From a checkpoint of a small image classifier.
Training: soap at rate 0.0019, 13600 steps, held-out accuracy 82%.
Data: trained on microscope photos of single blood and bone marrow cells, 143.4 epochs.
Rows from block 3 of a small image classifier, named by matrix and row number. Rows with one number belong to one neuron. Each number is 200 + 20 x the weight over its row's rms, rounded and kept within 0 to 999. All counts start at 0.
After each neuron's rows are labels from the 100 images, of 14848, where the neuron reaches its highest value: "strongest on" is what is common among them. Only what is clearly more common there than usual is listed. The data: microscope photos of single blood and bone marrow cells.
# fc1: MLP up (model.blocks.3.mlp.fc1.weight, 384x192), inputs 0-63
# fc2: MLP down (model.blocks.3.mlp.fc2.weight, 192x384, transposed), outputs 0-63

fc1.133,190,150,240,198,218,177,234,200,159,214,198,259,181,209,205,173,196,177,201,187,231,210,207,186,170,219,190,178,198,154,227,158,190,200,198,236,227,185,211,196,199,185,215,177,209,214,192,222,202,208,225,203,199,183,196,206,235,203,206,209,187,204,235,197
fc2.133,206,206,194,162,203,194,191,213,184,156,206,230,189,196,200,220,164,201,186,172,166,182,204,177,164,151,193,179,238,210,202,227,210,212,197,221,179,200,249,216,226,180,213,204,182,209,229,204,165,204,210,226,205,193,177,181,207,222,207,234,211,217,215,191
strongest on: cell type: erythroblast

fc1.217,205,196,221,217,188,211,194,202,206,221,157,202,199,222,212,200,210,229,195,176,261,222,200,229,242,189,169,224,234,193,179,196,264,167,192,179,198,195,199,198,212,217,191,214,203,202,182,246,183,213,198,186,186,198,195,195,178,231,233,206,189,210,178,191
fc2.217,184,197,202,202,204,162,181,220,164,199,191,157,176,193,227,186,174,183,207,181,190,180,221,186,204,190,211,194,214,179,203,175,205,210,230,232,211,201,200,200,230,203,207,192,190,198,200,203,223,222,229,241,217,212,218,185,232,182,173,197,207,194,181,222
strongest on: cell type: eosinophil; cell type: blast

fc1.168,176,173,211,218,254,195,201,227,197,207,184,219,201,191,198,195,171,217,253,230,215,196,206,186,194,185,209,201,191,223,216,203,194,226,180,183,186,200,218,209,224,204,170,202,195,198,203,169,184,140,213,187,188,195,205,207,167,200,231,194,178,212,171,167
fc2.168,206,209,209,143,189,204,212,210,211,183,210,181,169,185,188,225,237,197,188,154,202,171,204,221,191,185,198,204,196,204,179,199,210,159,174,230,200,175,221,237,178,201,189,207,238,203,232,204,235,192,184,218,204,212,213,204,198,202,197,226,215,251,184,193
strongest on: smear: peripheral blood; cell type: band neutrophil

fc1.176,211,187,236,183,165,201,189,225,234,189,192,212,184,198,207,201,147,206,174,222,192,219,218,233,163,221,202,227,234,207,211,184,198,194,185,216,209,174,189,216,224,223,198,187,176,201,210,219,176,240,207,190,190,210,232,203,200,205,180,181,166,204,223,228
fc2.176,192,175,200,210,182,211,216,207,195,213,211,201,225,180,176,194,201,201,169,262,184,231,166,192,208,223,182,223,179,214,208,198,217,185,205,220,243,158,180,174,179,200,168,210,209,218,191,222,222,166,196,209,205,203,153,204,218,175,191,197,201,205,246,190
strongest on: cell type: lymphocyte; smear: peripheral blood

fc1.62,202,173,236,195,241,183,172,221,193,193,214,175,207,188,189,204,200,239,206,198,180,228,176,201,213,220,199,206,176,211,217,200,209,200,223,182,196,240,183,243,214,206,213,225,224,212,174,203,188,202,190,211,195,210,170,173,200,167,195,176,204,209,208,197
fc2.62,223,220,166,207,171,189,219,156,186,173,218,196,227,177,210,201,166,180,195,219,193,165,208,233,187,227,189,169,231,213,219,230,170,224,215,188,185,208,203,191,218,213,180,239,167,207,206,181,186,195,216,188,192,164,202,224,209,212,250,160,209,183,189,181
strongest on: cell type: segmented neutrophil

fc1.263,198,216,203,203,193,180,205,187,211,188,182,192,223,209,191,223,189,191,175,174,184,190,203,235,212,186,219,209,167,230,219,200,226,189,193,171,162,214,207,215,206,198,191,178,172,198,201,271,185,207,205,171,217,193,182,198,168,215,234,199,218,226,158,180
fc2.263,198,168,166,179,188,206,204,210,206,200,179,179,187,214,208,189,212,197,184,186,243,181,213,192,245,208,190,208,174,189,160,187,223,243,155,173,214,221,220,180,216,209,213,252,221,189,205,194,232,184,208,197,217,186,193,197,199,252,207,217,178,225,171,163
strongest on: cell type: blast

fc1.103,172,205,202,194,204,194,189,196,209,161,205,192,181,170,210,218,211,209,197,210,191,177,222,229,202,217,189,182,195,205,240,232,173,209,176,217,153,206,216,180,219,183,205,198,189,211,165,190,168,228,198,209,176,219,199,181,179,202,211,159,195,181,222,196
fc2.103,222,236,210,200,192,181,203,208,198,205,154,206,264,205,217,211,186,205,215,229,218,200,230,184,192,190,205,172,194,203,206,203,201,151,200,172,211,224,198,174,216,241,196,186,200,185,217,186,192,192,187,197,205,177,195,236,213,194,184,181,216,207,187,191
strongest on: cell type: artefact; cell type: promyelocyte

fc1.126,189,177,192,223,185,202,192,196,183,244,221,211,250,184,227,224,224,214,167,154,233,188,200,164,186,199,211,189,181,199,175,203,207,195,133,212,195,201,187,193,205,158,178,187,199,216,196,185,208,192,201,223,213,221,142,212,199,218,181,217,209,195,205,217
fc2.126,215,200,208,159,182,166,238,198,212,190,204,197,224,198,239,164,214,213,196,202,179,199,208,204,225,193,205,172,216,187,215,174,219,210,211,180,203,192,219,207,201,211,222,174,207,167,177,184,194,210,229,207,216,221,209,201,202,189,195,185,203,198,194,216
strongest on: cell type: platelet

fc1.125,179,223,183,180,239,199,167,187,191,230,193,219,190,214,177,153,247,240,214,217,184,185,204,171,207,206,171,180,169,181,198,181,226,216,210,208,242,206,166,244,206,183,212,197,228,210,166,170,191,189,189,209,191,237,172,156,217,203,200,205,177,187,191,192
fc2.125,206,194,176,205,203,177,185,187,216,224,214,179,182,190,189,199,193,179,200,203,218,188,234,232,176,204,184,183,210,193,193,246,216,196,200,212,210,193,213,216,184,230,161,176,186,134,219,211,217,211,219,210,191,210,200,165,220,209,201,246,211,203,221,201
strongest on: cell type: artefact

fc1.171,216,192,205,242,213,233,168,206,180,232,157,201,215,186,200,218,216,171,210,220,181,181,192,185,188,194,222,204,173,203,207,180,161,166,170,172,218,190,166,224,222,187,222,202,174,185,208,187,160,213,198,199,209,214,222,168,199,221,226,209,194,233,228,207
fc2.171,191,221,201,218,212,194,203,195,210,242,222,202,211,178,167,171,207,157,208,206,227,154,226,206,163,180,196,228,187,198,213,219,206,189,155,180,214,168,209,203,144,182,181,213,154,184,213,218,187,202,233,189,198,208,195,243,180,181,175,186,186,159,187,204
strongest on: cell type: erythroblast

fc1.291,228,236,181,184,181,180,173,200,205,203,239,198,227,244,164,184,201,203,242,188,206,212,177,215,201,229,207,198,218,213,206,160,200,221,208,201,189,192,149,190,183,190,168,179,235,203,221,220,212,192,159,238,189,183,200,190,196,195,180,215,196,222,176,202
fc2.291,206,192,204,208,211,181,218,203,219,210,228,195,240,191,184,213,177,202,184,192,202,178,225,232,179,194,208,203,189,206,192,187,206,193,206,198,173,172,210,186,231,236,200,203,223,193,194,232,186,187,234,188,208,201,207,203,185,216,189,220,213,212,206,176
strongest on: cell type: blast

fc1.228,203,177,197,199,190,203,187,181,219,204,230,193,204,176,191,210,221,224,179,232,182,214,182,219,210,209,203,217,219,229,206,217,225,212,155,199,201,211,163,210,203,239,152,207,187,215,186,174,208,197,161,225,211,208,210,245,205,215,186,184,187,207,190,196
fc2.228,207,195,208,214,207,170,196,206,183,189,149,213,193,198,176,212,220,206,219,201,171,185,202,199,217,223,179,184,169,182,224,195,203,167,212,239,198,230,210,229,228,204,187,185,178,220,186,176,164,216,218,216,192,208,177,211,210,222,182,190,231,209,200,186
strongest on: cell type: artefact

fc1.104,165,215,195,232,252,216,182,181,231,227,197,209,178,165,220,209,222,233,205,188,204,170,173,189,210,216,200,195,206,218,215,201,179,180,179,204,225,236,200,196,240,175,199,182,196,216,168,213,173,198,201,220,189,222,202,183,201,202,190,201,187,234,164,188
fc2.104,186,224,187,181,205,187,197,195,226,190,217,207,176,199,178,179,182,168,242,157,208,202,204,235,175,183,217,222,199,174,194,218,242,210,179,207,203,215,220,196,201,187,203,185,184,175,210,202,218,199,220,196,227,195,217,229,197,185,217,216,210,216,216,209
strongest on: cell type: artefact; cell type: eosinophil

fc1.371,213,181,185,203,220,194,214,208,189,188,204,192,185,178,222,226,193,173,184,198,185,172,192,185,134,223,231,202,224,180,204,193,214,209,214,200,180,188,177,225,152,200,195,189,159,204,198,219,197,213,202,199,200,206,180,198,201,174,212,186,225,201,204,192
fc2.371,180,224,199,194,192,169,164,200,209,202,186,203,195,206,244,200,192,176,202,192,200,194,197,230,208,201,249,205,207,189,192,214,220,227,182,189,178,220,201,216,201,184,213,183,170,202,200,174,209,235,184,205,210,170,175,168,172,158,224,184,230,220,234,202
strongest on: cell type: promyelocyte

fc1.50,174,166,205,184,242,208,188,198,202,223,202,186,166,244,220,214,196,196,205,218,203,197,185,203,162,220,217,175,212,218,227,196,213,198,210,173,184,176,215,238,223,207,205,199,233,203,178,191,184,206,157,191,251,236,199,189,217,216,214,199,221,187,208,221
fc2.50,200,242,191,222,179,195,216,167,179,206,187,187,265,236,181,218,219,200,170,176,186,233,218,203,195,183,188,217,187,202,235,239,166,172,167,198,220,213,212,207,203,178,256,169,222,178,194,196,177,201,228,206,216,192,173,221,209,207,213,186,226,179,182,230
strongest on: smear: peripheral blood

fc1.205,219,213,213,247,197,221,175,210,206,184,179,209,222,186,180,197,198,212,181,195,195,206,185,192,218,156,211,169,207,198,238,226,218,156,201,243,212,191,207,207,187,207,180,212,218,205,221,188,215,211,176,202,203,242,194,154,253,191,200,226,197,217,209,222
fc2.205,189,184,156,185,224,205,201,176,182,157,199,165,224,215,237,208,218,161,206,224,193,204,207,216,190,201,183,213,201,216,205,201,170,193,205,181,214,229,199,194,203,202,183,210,205,190,244,217,177,226,201,207,224,223,216,246,214,181,224,231,197,188,203,217
strongest on: cell type: blast

fc1.246,187,202,213,220,204,212,201,201,180,159,154,207,176,180,227,199,178,208,201,164,176,218,180,210,203,229,202,182,176,223,182,167,209,190,206,228,229,202,190,201,220,225,208,222,224,206,142,192,202,199,231,203,200,214,200,196,219,197,197,206,208,220,199,257
fc2.246,157,204,175,224,184,202,197,214,177,238,195,213,217,208,172,201,202,239,182,211,216,192,209,224,181,206,189,231,220,206,219,218,221,219,158,243,201,189,191,187,187,210,192,184,225,210,213,177,183,237,239,197,198,237,191,208,198,184,203,199,175,235,187,219
strongest on: cell type: myelocyte

fc1.354,190,239,189,189,192,221,225,168,207,178,203,201,239,174,177,185,207,211,187,227,188,179,185,182,180,226,195,205,179,186,204,256,180,180,174,201,217,206,179,193,195,214,143,215,214,235,189,211,210,175,203,213,219,228,214,233,242,202,161,178,204,180,216,165
fc2.354,187,213,200,165,214,195,240,202,237,188,206,211,180,207,242,195,192,188,199,196,215,195,221,189,218,193,192,197,212,211,177,212,168,228,204,204,151,199,189,218,164,218,214,197,208,199,202,161,225,218,163,198,169,191,197,205,195,249,189,195,235,228,197,231
strongest on: cell type: myelocyte

fc1.84,207,218,188,231,214,153,207,179,198,201,244,181,206,206,214,186,177,205,203,196,150,205,215,182,212,191,188,207,205,233,193,232,215,196,212,186,165,214,205,186,192,214,182,228,211,216,211,186,201,159,166,218,220,246,208,161,184,190,198,168,211,211,241,193
fc2.84,172,201,217,178,221,233,197,234,185,202,189,160,154,202,165,234,201,195,206,173,206,198,195,228,201,240,206,175,228,185,205,211,212,218,186,192,169,196,226,209,174,223,203,244,190,191,181,212,203,193,197,173,214,194,179,189,210,195,218,192,210,173,160,191
strongest on: cell type: artefact

fc1.166,224,194,201,209,180,162,207,193,205,175,203,208,193,214,221,197,194,203,201,226,165,211,214,192,200,174,209,200,190,224,195,213,164,204,167,179,198,186,189,204,151,232,181,159,185,187,181,211,206,191,175,198,221,194,170,203,240,184,217,234,172,195,194,188
fc2.166,173,197,178,221,184,199,211,191,185,181,203,216,188,158,196,201,213,185,207,217,216,186,217,221,181,183,235,176,231,212,218,219,194,216,201,208,202,199,212,187,221,154,226,202,207,209,207,209,164,191,225,184,204,211,198,146,203,204,239,205,235,202,229,165
strongest on: cell type: proerythroblast

fc1.49,195,166,221,207,172,202,206,239,196,228,211,172,214,222,191,194,190,190,197,193,219,220,196,222,192,181,219,207,172,203,213,172,201,164,180,224,208,209,174,212,212,213,197,201,216,209,198,243,199,200,186,200,179,221,187,203,192,205,181,199,167,171,223,177
fc2.49,223,186,181,194,196,228,209,214,169,231,184,182,197,213,211,184,202,226,213,189,227,214,186,234,200,192,209,188,152,221,204,232,198,196,226,223,228,207,233,189,214,228,186,210,196,205,192,184,227,226,198,231,205,189,220,168,194,188,242,219,204,215,216,227
strongest on: cell type: platelet; smear: peripheral blood

fc1.219,211,209,182,176,162,193,187,219,196,191,236,197,187,199,228,190,192,175,222,207,207,215,203,229,187,216,196,184,186,182,177,173,203,199,198,214,183,231,186,217,183,217,182,215,233,219,236,216,200,176,215,201,216,184,222,210,234,218,187,205,198,219,176,200
fc2.219,202,193,202,215,216,234,182,233,224,214,215,202,196,229,202,191,225,202,220,183,161,211,195,192,195,201,218,193,246,197,187,223,226,199,226,185,212,190,175,212,200,175,210,224,169,200,194,210,190,204,172,209,205,183,192,169,182,175,206,196,229,167,249,208
strongest on: cell type: artefact

fc1.329,197,162,210,184,212,229,191,194,208,160,172,190,187,199,206,178,217,199,191,202,203,191,231,195,216,204,190,198,223,201,210,196,225,188,212,181,219,202,236,140,205,182,191,193,170,227,202,175,166,214,175,200,222,214,184,199,184,202,221,191,205,168,211,224
fc2.329,170,221,169,230,218,220,220,212,194,211,231,198,172,220,229,211,176,160,184,182,189,210,198,203,236,183,224,205,217,192,151,217,197,216,195,260,185,189,199,218,196,185,217,240,212,212,186,227,180,176,218,170,182,222,194,197,187,214,221,202,207,207,186,198
strongest on: cell type: segmented neutrophil

fc1.262,207,209,185,197,202,179,170,191,247,197,174,269,199,185,186,209,198,183,196,213,198,164,171,200,178,139,218,191,208,211,211,188,196,208,189,218,153,200,200,171,193,195,185,209,181,187,227,202,169,225,210,177,216,208,180,209,221,223,221,233,202,180,220,191
fc2.262,192,208,193,175,189,250,263,190,165,172,241,208,201,207,188,192,210,181,216,168,207,200,182,204,205,198,179,168,193,198,184,189,197,194,190,213,219,205,189,207,198,151,236,207,212,203,175,188,202,167,170,180,223,194,185,192,225,171,224,198,231,195,187,178
strongest on: smear: peripheral blood; cell type: monocyte

fc1.225,163,215,206,205,200,190,158,252,177,205,206,189,182,199,228,217,194,237,215,166,197,214,237,229,189,219,212,155,208,191,197,163,178,209,179,196,205,229,176,199,225,199,182,185,188,204,194,195,177,183,190,202,182,240,226,201,216,205,179,222,189,223,232,177
fc2.225,191,204,194,211,195,231,207,185,204,200,208,188,195,177,160,178,216,187,193,186,217,191,208,213,183,184,220,182,159,205,219,203,229,202,214,218,218,210,177,209,174,188,205,160,224,193,193,169,185,221,167,192,240,212,197,174,216,208,189,202,207,203,189,186
strongest on: cell type: segmented neutrophil; smear: peripheral blood

fc1.15,203,169,190,236,209,185,189,202,196,171,208,214,215,217,226,189,161,231,219,197,202,186,219,169,219,231,196,189,254,231,207,198,188,176,187,222,201,157,166,200,214,200,193,195,213,202,204,170,219,186,200,165,239,230,194,201,195,201,208,217,159,193,183,190
fc2.15,211,204,206,194,214,226,192,214,206,204,181,189,229,182,220,214,201,168,218,211,192,180,210,205,215,185,226,236,200,203,203,207,201,196,197,194,185,201,190,181,164,188,204,177,204,193,214,203,187,163,209,211,187,151,238,181,205,212,229,209,221,181,209,208
strongest on: cell type: proerythroblast

fc1.297,226,193,191,206,231,194,187,194,186,212,229,216,184,212,174,202,188,190,203,185,209,197,202,177,203,243,184,208,185,203,228,232,226,203,197,188,211,214,180,191,177,172,166,157,150,192,185,189,209,192,225,222,204,208,170,179,183,202,224,212,242,147,207,215
fc2.297,223,203,240,197,170,230,222,175,218,201,189,211,197,182,226,184,196,234,170,215,195,199,186,201,194,199,188,195,216,178,187,172,183,173,196,199,218,217,203,209,179,212,227,239,200,223,172,224,207,176,245,190,185,197,191,214,185,187,198,225,169,224,220,161
strongest on: cell type: proerythroblast; cell type: blast

fc1.318,228,236,226,199,179,183,208,211,168,216,182,205,164,222,204,190,218,186,184,203,229,210,199,227,202,190,202,194,212,162,245,199,217,205,198,204,194,206,181,211,186,231,208,187,230,210,224,182,191,209,216,210,191,202,209,195,207,193,197,224,214,192,243,209
fc2.318,231,180,204,205,187,184,186,192,220,180,232,200,201,191,191,221,195,218,204,198,233,166,197,208,217,232,202,181,196,167,204,180,199,209,192,236,198,206,178,200,207,163,170,219,167,236,180,192,184,178,194,220,250,200,229,180,155,219,215,209,195,186,178,167
strongest on: cell type: promyelocyte; cell type: plasma cell

fc1.24,209,184,209,211,214,205,173,196,202,186,194,201,194,195,213,155,187,181,195,226,264,212,219,220,181,189,188,228,238,175,186,203,224,195,219,198,214,202,185,185,191,243,234,203,172,193,165,185,173,208,209,213,195,221,219,202,209,198,193,205,227,180,206,185
fc2.24,225,237,155,153,206,244,195,197,188,187,191,193,182,197,182,233,178,175,182,193,159,197,211,211,220,174,182,177,168,185,191,232,155,197,186,219,218,190,215,211,165,229,180,169,194,178,188,205,203,191,188,176,206,183,208,205,153,214,202,200,205,222,239,194
strongest on: cell type: platelet; smear: peripheral blood

fc1.194,187,202,196,180,228,175,191,192,216,230,228,172,225,218,220,189,198,228,209,219,206,178,197,193,213,182,217,240,205,205,178,207,209,194,221,198,224,260,212,225,185,177,178,191,203,197,174,214,234,185,211,177,203,217,191,167,189,208,210,180,236,205,165,190
fc2.194,182,201,217,230,216,232,201,239,171,186,224,238,210,213,218,179,183,202,194,245,163,225,152,164,169,211,200,208,181,198,216,206,209,184,195,205,237,172,199,209,217,195,196,226,171,182,174,206,189,190,186,206,183,179,167,211,235,207,202,221,220,181,231,186
strongest on: smear: peripheral blood

fc1.319,179,202,145,205,175,231,158,184,219,193,215,210,193,171,182,227,214,210,203,206,186,208,196,194,232,213,205,190,209,219,202,176,165,194,227,210,172,206,165,224,179,204,234,204,226,204,200,183,199,222,242,192,186,174,159,192,232,189,187,226,197,162,174,176
fc2.319,194,201,222,232,178,208,189,191,206,209,186,211,184,190,235,187,220,228,208,185,195,215,190,196,178,187,208,235,238,190,187,166,169,207,174,176,220,222,220,173,198,183,229,198,206,195,206,215,170,206,184,170,169,233,209,175,231,229,191,174,157,183,176,190
strongest on: cell type: segmented neutrophil

fc1.23,224,220,186,215,205,188,186,202,202,206,190,180,190,165,207,195,189,218,229,219,165,195,206,171,232,186,186,204,247,206,212,209,208,180,189,173,181,203,184,238,193,227,168,186,217,217,182,224,201,194,204,224,190,204,175,220,216,198,214,188,234,204,163,201
fc2.23,182,184,206,221,191,200,196,208,219,166,163,213,210,190,231,186,204,202,230,176,187,243,171,167,193,217,232,224,213,220,195,176,183,200,175,176,184,194,157,192,192,212,210,186,224,163,213,204,222,214,178,240,180,205,176,213,218,211,166,188,204,220,213,176
strongest on: cell type: proerythroblast

fc1.342,221,205,231,186,181,210,179,208,216,187,213,166,193,203,210,182,207,183,190,199,214,191,182,192,188,150,213,196,200,156,230,220,224,185,209,184,194,209,184,200,190,193,197,168,197,184,189,175,159,214,211,204,185,215,195,214,202,213,191,225,240,178,216,165
fc2.342,201,179,220,216,224,200,201,179,220,200,227,215,225,180,214,192,191,190,200,176,192,204,187,179,211,228,166,205,189,247,219,194,227,184,183,191,182,223,204,204,233,209,158,182,190,229,179,226,163,196,204,210,194,175,195,187,208,217,221,231,188,179,142,213
strongest on: cell type: plasma cell

fc1.287,210,191,238,217,185,235,202,184,169,199,192,210,206,186,167,174,184,215,175,231,221,181,177,173,197,212,216,204,191,206,193,163,209,196,209,229,206,192,237,186,193,176,196,208,213,206,213,201,210,246,201,238,203,169,211,169,237,183,183,175,212,182,191,188
fc2.287,222,208,183,191,229,185,203,223,250,199,213,155,192,237,199,212,194,192,204,188,173,195,223,245,193,169,208,197,180,171,208,197,174,226,267,201,194,206,164,212,217,210,185,195,192,219,210,191,204,164,167,159,209,193,167,188,171,205,213,223,217,195,203,201
strongest on: cell type: blast; cell type: promyelocyte

fc1.317,190,223,226,207,216,221,233,196,175,196,234,183,192,213,167,196,191,187,186,195,185,195,226,216,204,187,233,255,198,231,220,155,210,178,210,193,223,215,211,226,206,192,190,186,199,204,194,213,231,204,204,201,179,180,213,210,204,216,172,207,186,230,214,207
fc2.317,198,238,224,202,189,215,191,168,207,227,214,179,204,223,183,236,176,197,179,187,198,173,186,203,217,219,189,211,185,199,191,189,226,209,192,185,187,190,203,186,186,183,200,198,200,181,208,169,198,173,201,200,187,184,206,139,190,203,195,229,177,202,172,211
strongest on: cell type: lymphocyte

fc1.149,190,195,183,207,200,172,179,207,190,186,189,201,220,215,183,216,227,188,198,206,181,184,153,203,188,217,188,195,197,163,196,193,220,221,191,224,223,196,214,214,181,206,212,198,231,194,171,204,196,174,212,215,209,176,207,191,212,234,212,189,186,212,191,205
fc2.149,188,181,209,201,231,186,229,203,218,212,208,161,168,171,206,197,202,235,156,174,236,208,199,175,179,174,217,187,166,178,218,226,173,259,229,201,219,204,192,173,193,213,194,160,205,240,178,210,189,175,188,208,166,219,219,193,195,192,189,205,198,212,232,202
strongest on: cell type: blast

fc1.88,203,219,204,229,183,226,196,184,183,207,170,234,163,174,217,196,158,193,166,190,167,194,199,217,215,206,200,222,204,196,205,208,229,218,188,211,198,204,240,182,150,151,246,166,233,175,225,195,189,168,167,207,179,211,192,236,194,198,236,172,221,219,207,215
fc2.88,176,206,189,151,245,179,180,220,198,170,196,183,186,219,180,178,223,192,220,215,218,220,178,179,167,222,208,209,189,223,253,202,183,193,232,213,180,241,221,182,198,222,202,216,213,173,241,237,200,231,174,204,243,188,212,209,186,185,195,220,211,210,178,195
strongest on: cell type: promyelocyte

fc1.259,193,191,169,206,218,198,209,229,194,224,191,183,185,208,239,207,212,221,228,194,228,216,230,202,241,205,194,220,220,182,195,181,191,227,215,190,183,155,196,170,195,209,178,177,224,239,189,205,209,203,172,216,211,204,217,189,182,179,204,195,192,194,203,220
fc2.259,219,173,185,217,172,223,186,203,204,201,189,192,195,212,199,184,168,229,210,209,198,167,191,198,202,219,164,168,146,169,212,239,161,191,219,224,200,214,194,177,193,216,190,189,197,197,196,218,191,195,188,194,219,176,217,171,204,222,220,205,179,161,195,182
strongest on: cell type: segmented neutrophil

fc1.286,180,215,216,200,214,203,226,174,149,219,188,199,190,191,181,240,223,241,214,186,207,207,240,167,226,207,187,199,143,191,196,196,191,201,219,192,159,241,183,202,170,240,210,245,222,231,227,210,202,208,220,220,200,188,187,214,195,176,201,196,162,193,175,184
fc2.286,206,185,180,182,176,215,173,232,232,184,201,198,215,163,184,258,232,151,203,180,201,194,192,176,217,202,201,187,197,224,230,169,203,188,195,186,218,194,213,206,231,251,222,166,192,205,204,203,197,206,193,206,202,222,198,177,170,205,211,178,224,219,192,193
strongest on: cell type: myelocyte

fc1.170,220,203,235,188,195,230,205,183,198,203,220,265,236,201,199,184,215,167,226,228,189,183,226,179,180,217,191,199,190,229,185,177,166,211,222,211,214,199,203,215,220,179,222,176,180,217,184,166,163,218,198,183,222,213,153,224,180,217,218,217,210,179,206,159
fc2.170,187,238,205,206,187,178,156,222,209,214,206,162,211,173,239,178,175,214,199,175,178,187,220,229,194,183,181,207,166,212,202,199,183,209,202,200,208,211,170,186,194,193,209,252,214,214,185,181,209,203,191,199,183,198,213,178,214,174,215,167,237,212,196,212
strongest on: cell type: eosinophil; smear: peripheral blood

fc1.333,170,158,201,186,190,209,183,212,162,180,227,157,226,175,227,193,215,168,206,189,194,185,178,198,224,224,173,203,183,209,227,210,169,205,231,210,196,227,202,189,188,177,158,219,232,202,188,201,195,197,234,231,202,160,218,191,244,195,225,193,213,198,185,151
fc2.333,255,177,178,203,216,220,197,194,218,221,178,152,227,188,181,199,192,208,190,204,210,209,159,160,225,187,149,217,192,217,168,218,197,201,197,201,190,217,215,209,213,200,175,189,234,171,199,189,194,180,180,196,214,189,180,233,151,196,197,213,180,203,199,217
strongest on: cell type: myelocyte; cell type: promyelocyte

fc1.163,216,222,192,218,183,199,177,179,214,217,202,229,213,183,182,205,200,181,227,222,188,180,186,222,195,243,212,195,202,199,173,175,242,158,198,234,224,184,196,215,212,211,163,191,203,180,206,180,200,227,207,189,222,205,208,203,223,230,218,203,192,226,211,204
fc2.163,200,174,241,226,224,197,187,253,211,203,195,192,254,197,188,199,211,196,203,190,246,180,173,221,202,211,219,200,174,179,194,158,208,171,199,163,199,212,191,215,219,231,176,182,223,224,184,213,203,192,191,176,199,208,217,222,239,191,207,235,198,199,192,165
strongest on: cell type: blast

fc1.51,198,183,211,195,154,216,191,186,182,192,174,195,176,218,226,204,238,207,213,216,191,206,212,214,181,209,192,168,214,194,227,184,205,190,245,190,208,157,185,181,161,187,199,207,187,217,201,178,192,220,210,233,157,186,166,189,202,203,192,215,200,203,187,205
fc2.51,164,217,149,215,216,179,177,201,179,198,180,196,203,198,201,220,173,233,202,182,218,215,204,179,277,218,235,203,161,220,198,209,218,184,152,197,199,207,257,217,197,171,212,243,211,224,179,206,204,220,185,174,170,207,206,180,207,202,192,217,189,170,213,172
strongest on: cell type: promyelocyte

fc1.298,196,212,184,211,195,231,225,159,172,207,208,235,164,198,215,228,183,168,198,193,208,223,205,164,203,206,175,193,219,184,183,186,195,203,210,192,208,190,194,181,206,223,201,185,234,229,180,182,184,248,212,200,188,204,214,169,219,205,208,223,183,145,196,182
fc2.298,237,211,208,179,183,223,201,193,202,233,187,202,221,209,201,203,203,187,193,219,220,214,218,186,164,185,196,159,221,184,212,195,190,223,179,175,238,226,199,203,249,192,164,204,220,184,210,199,225,197,205,198,173,220,219,176,167,249,202,205,189,223,222,256
strongest on: cell type: eosinophil; smear: peripheral blood

fc1.361,194,188,232,231,232,198,173,210,189,240,217,186,216,235,224,178,224,190,213,197,190,185,163,190,213,203,235,200,203,219,212,188,201,182,189,221,196,206,219,201,162,167,206,216,221,175,243,181,207,218,206,228,158,214,199,200,200,210,185,197,188,185,213,197
fc2.361,243,176,219,186,153,201,206,225,205,216,247,225,177,184,206,184,195,198,218,210,232,220,210,210,229,219,229,172,200,182,204,195,194,244,208,179,212,216,220,194,231,189,184,191,157,198,203,197,223,246,192,205,217,168,202,208,184,187,221,170,187,196,187,196
strongest on: cell type: platelet

fc1.304,184,236,183,182,195,215,157,166,232,193,200,184,170,223,203,238,228,174,240,206,212,205,233,174,194,220,175,191,171,183,188,170,211,218,198,174,193,235,187,229,212,206,203,226,218,217,185,204,184,204,182,179,176,200,186,171,243,238,201,194,177,208,209,165
fc2.304,186,202,174,222,201,203,182,184,172,207,221,211,183,211,168,207,155,221,195,183,180,241,180,177,202,222,175,237,194,203,219,212,219,205,230,207,222,202,193,208,203,200,194,217,178,202,232,198,186,200,198,179,236,187,179,211,201,221,176,195,221,196,199,207
strongest on: cell type: plasma cell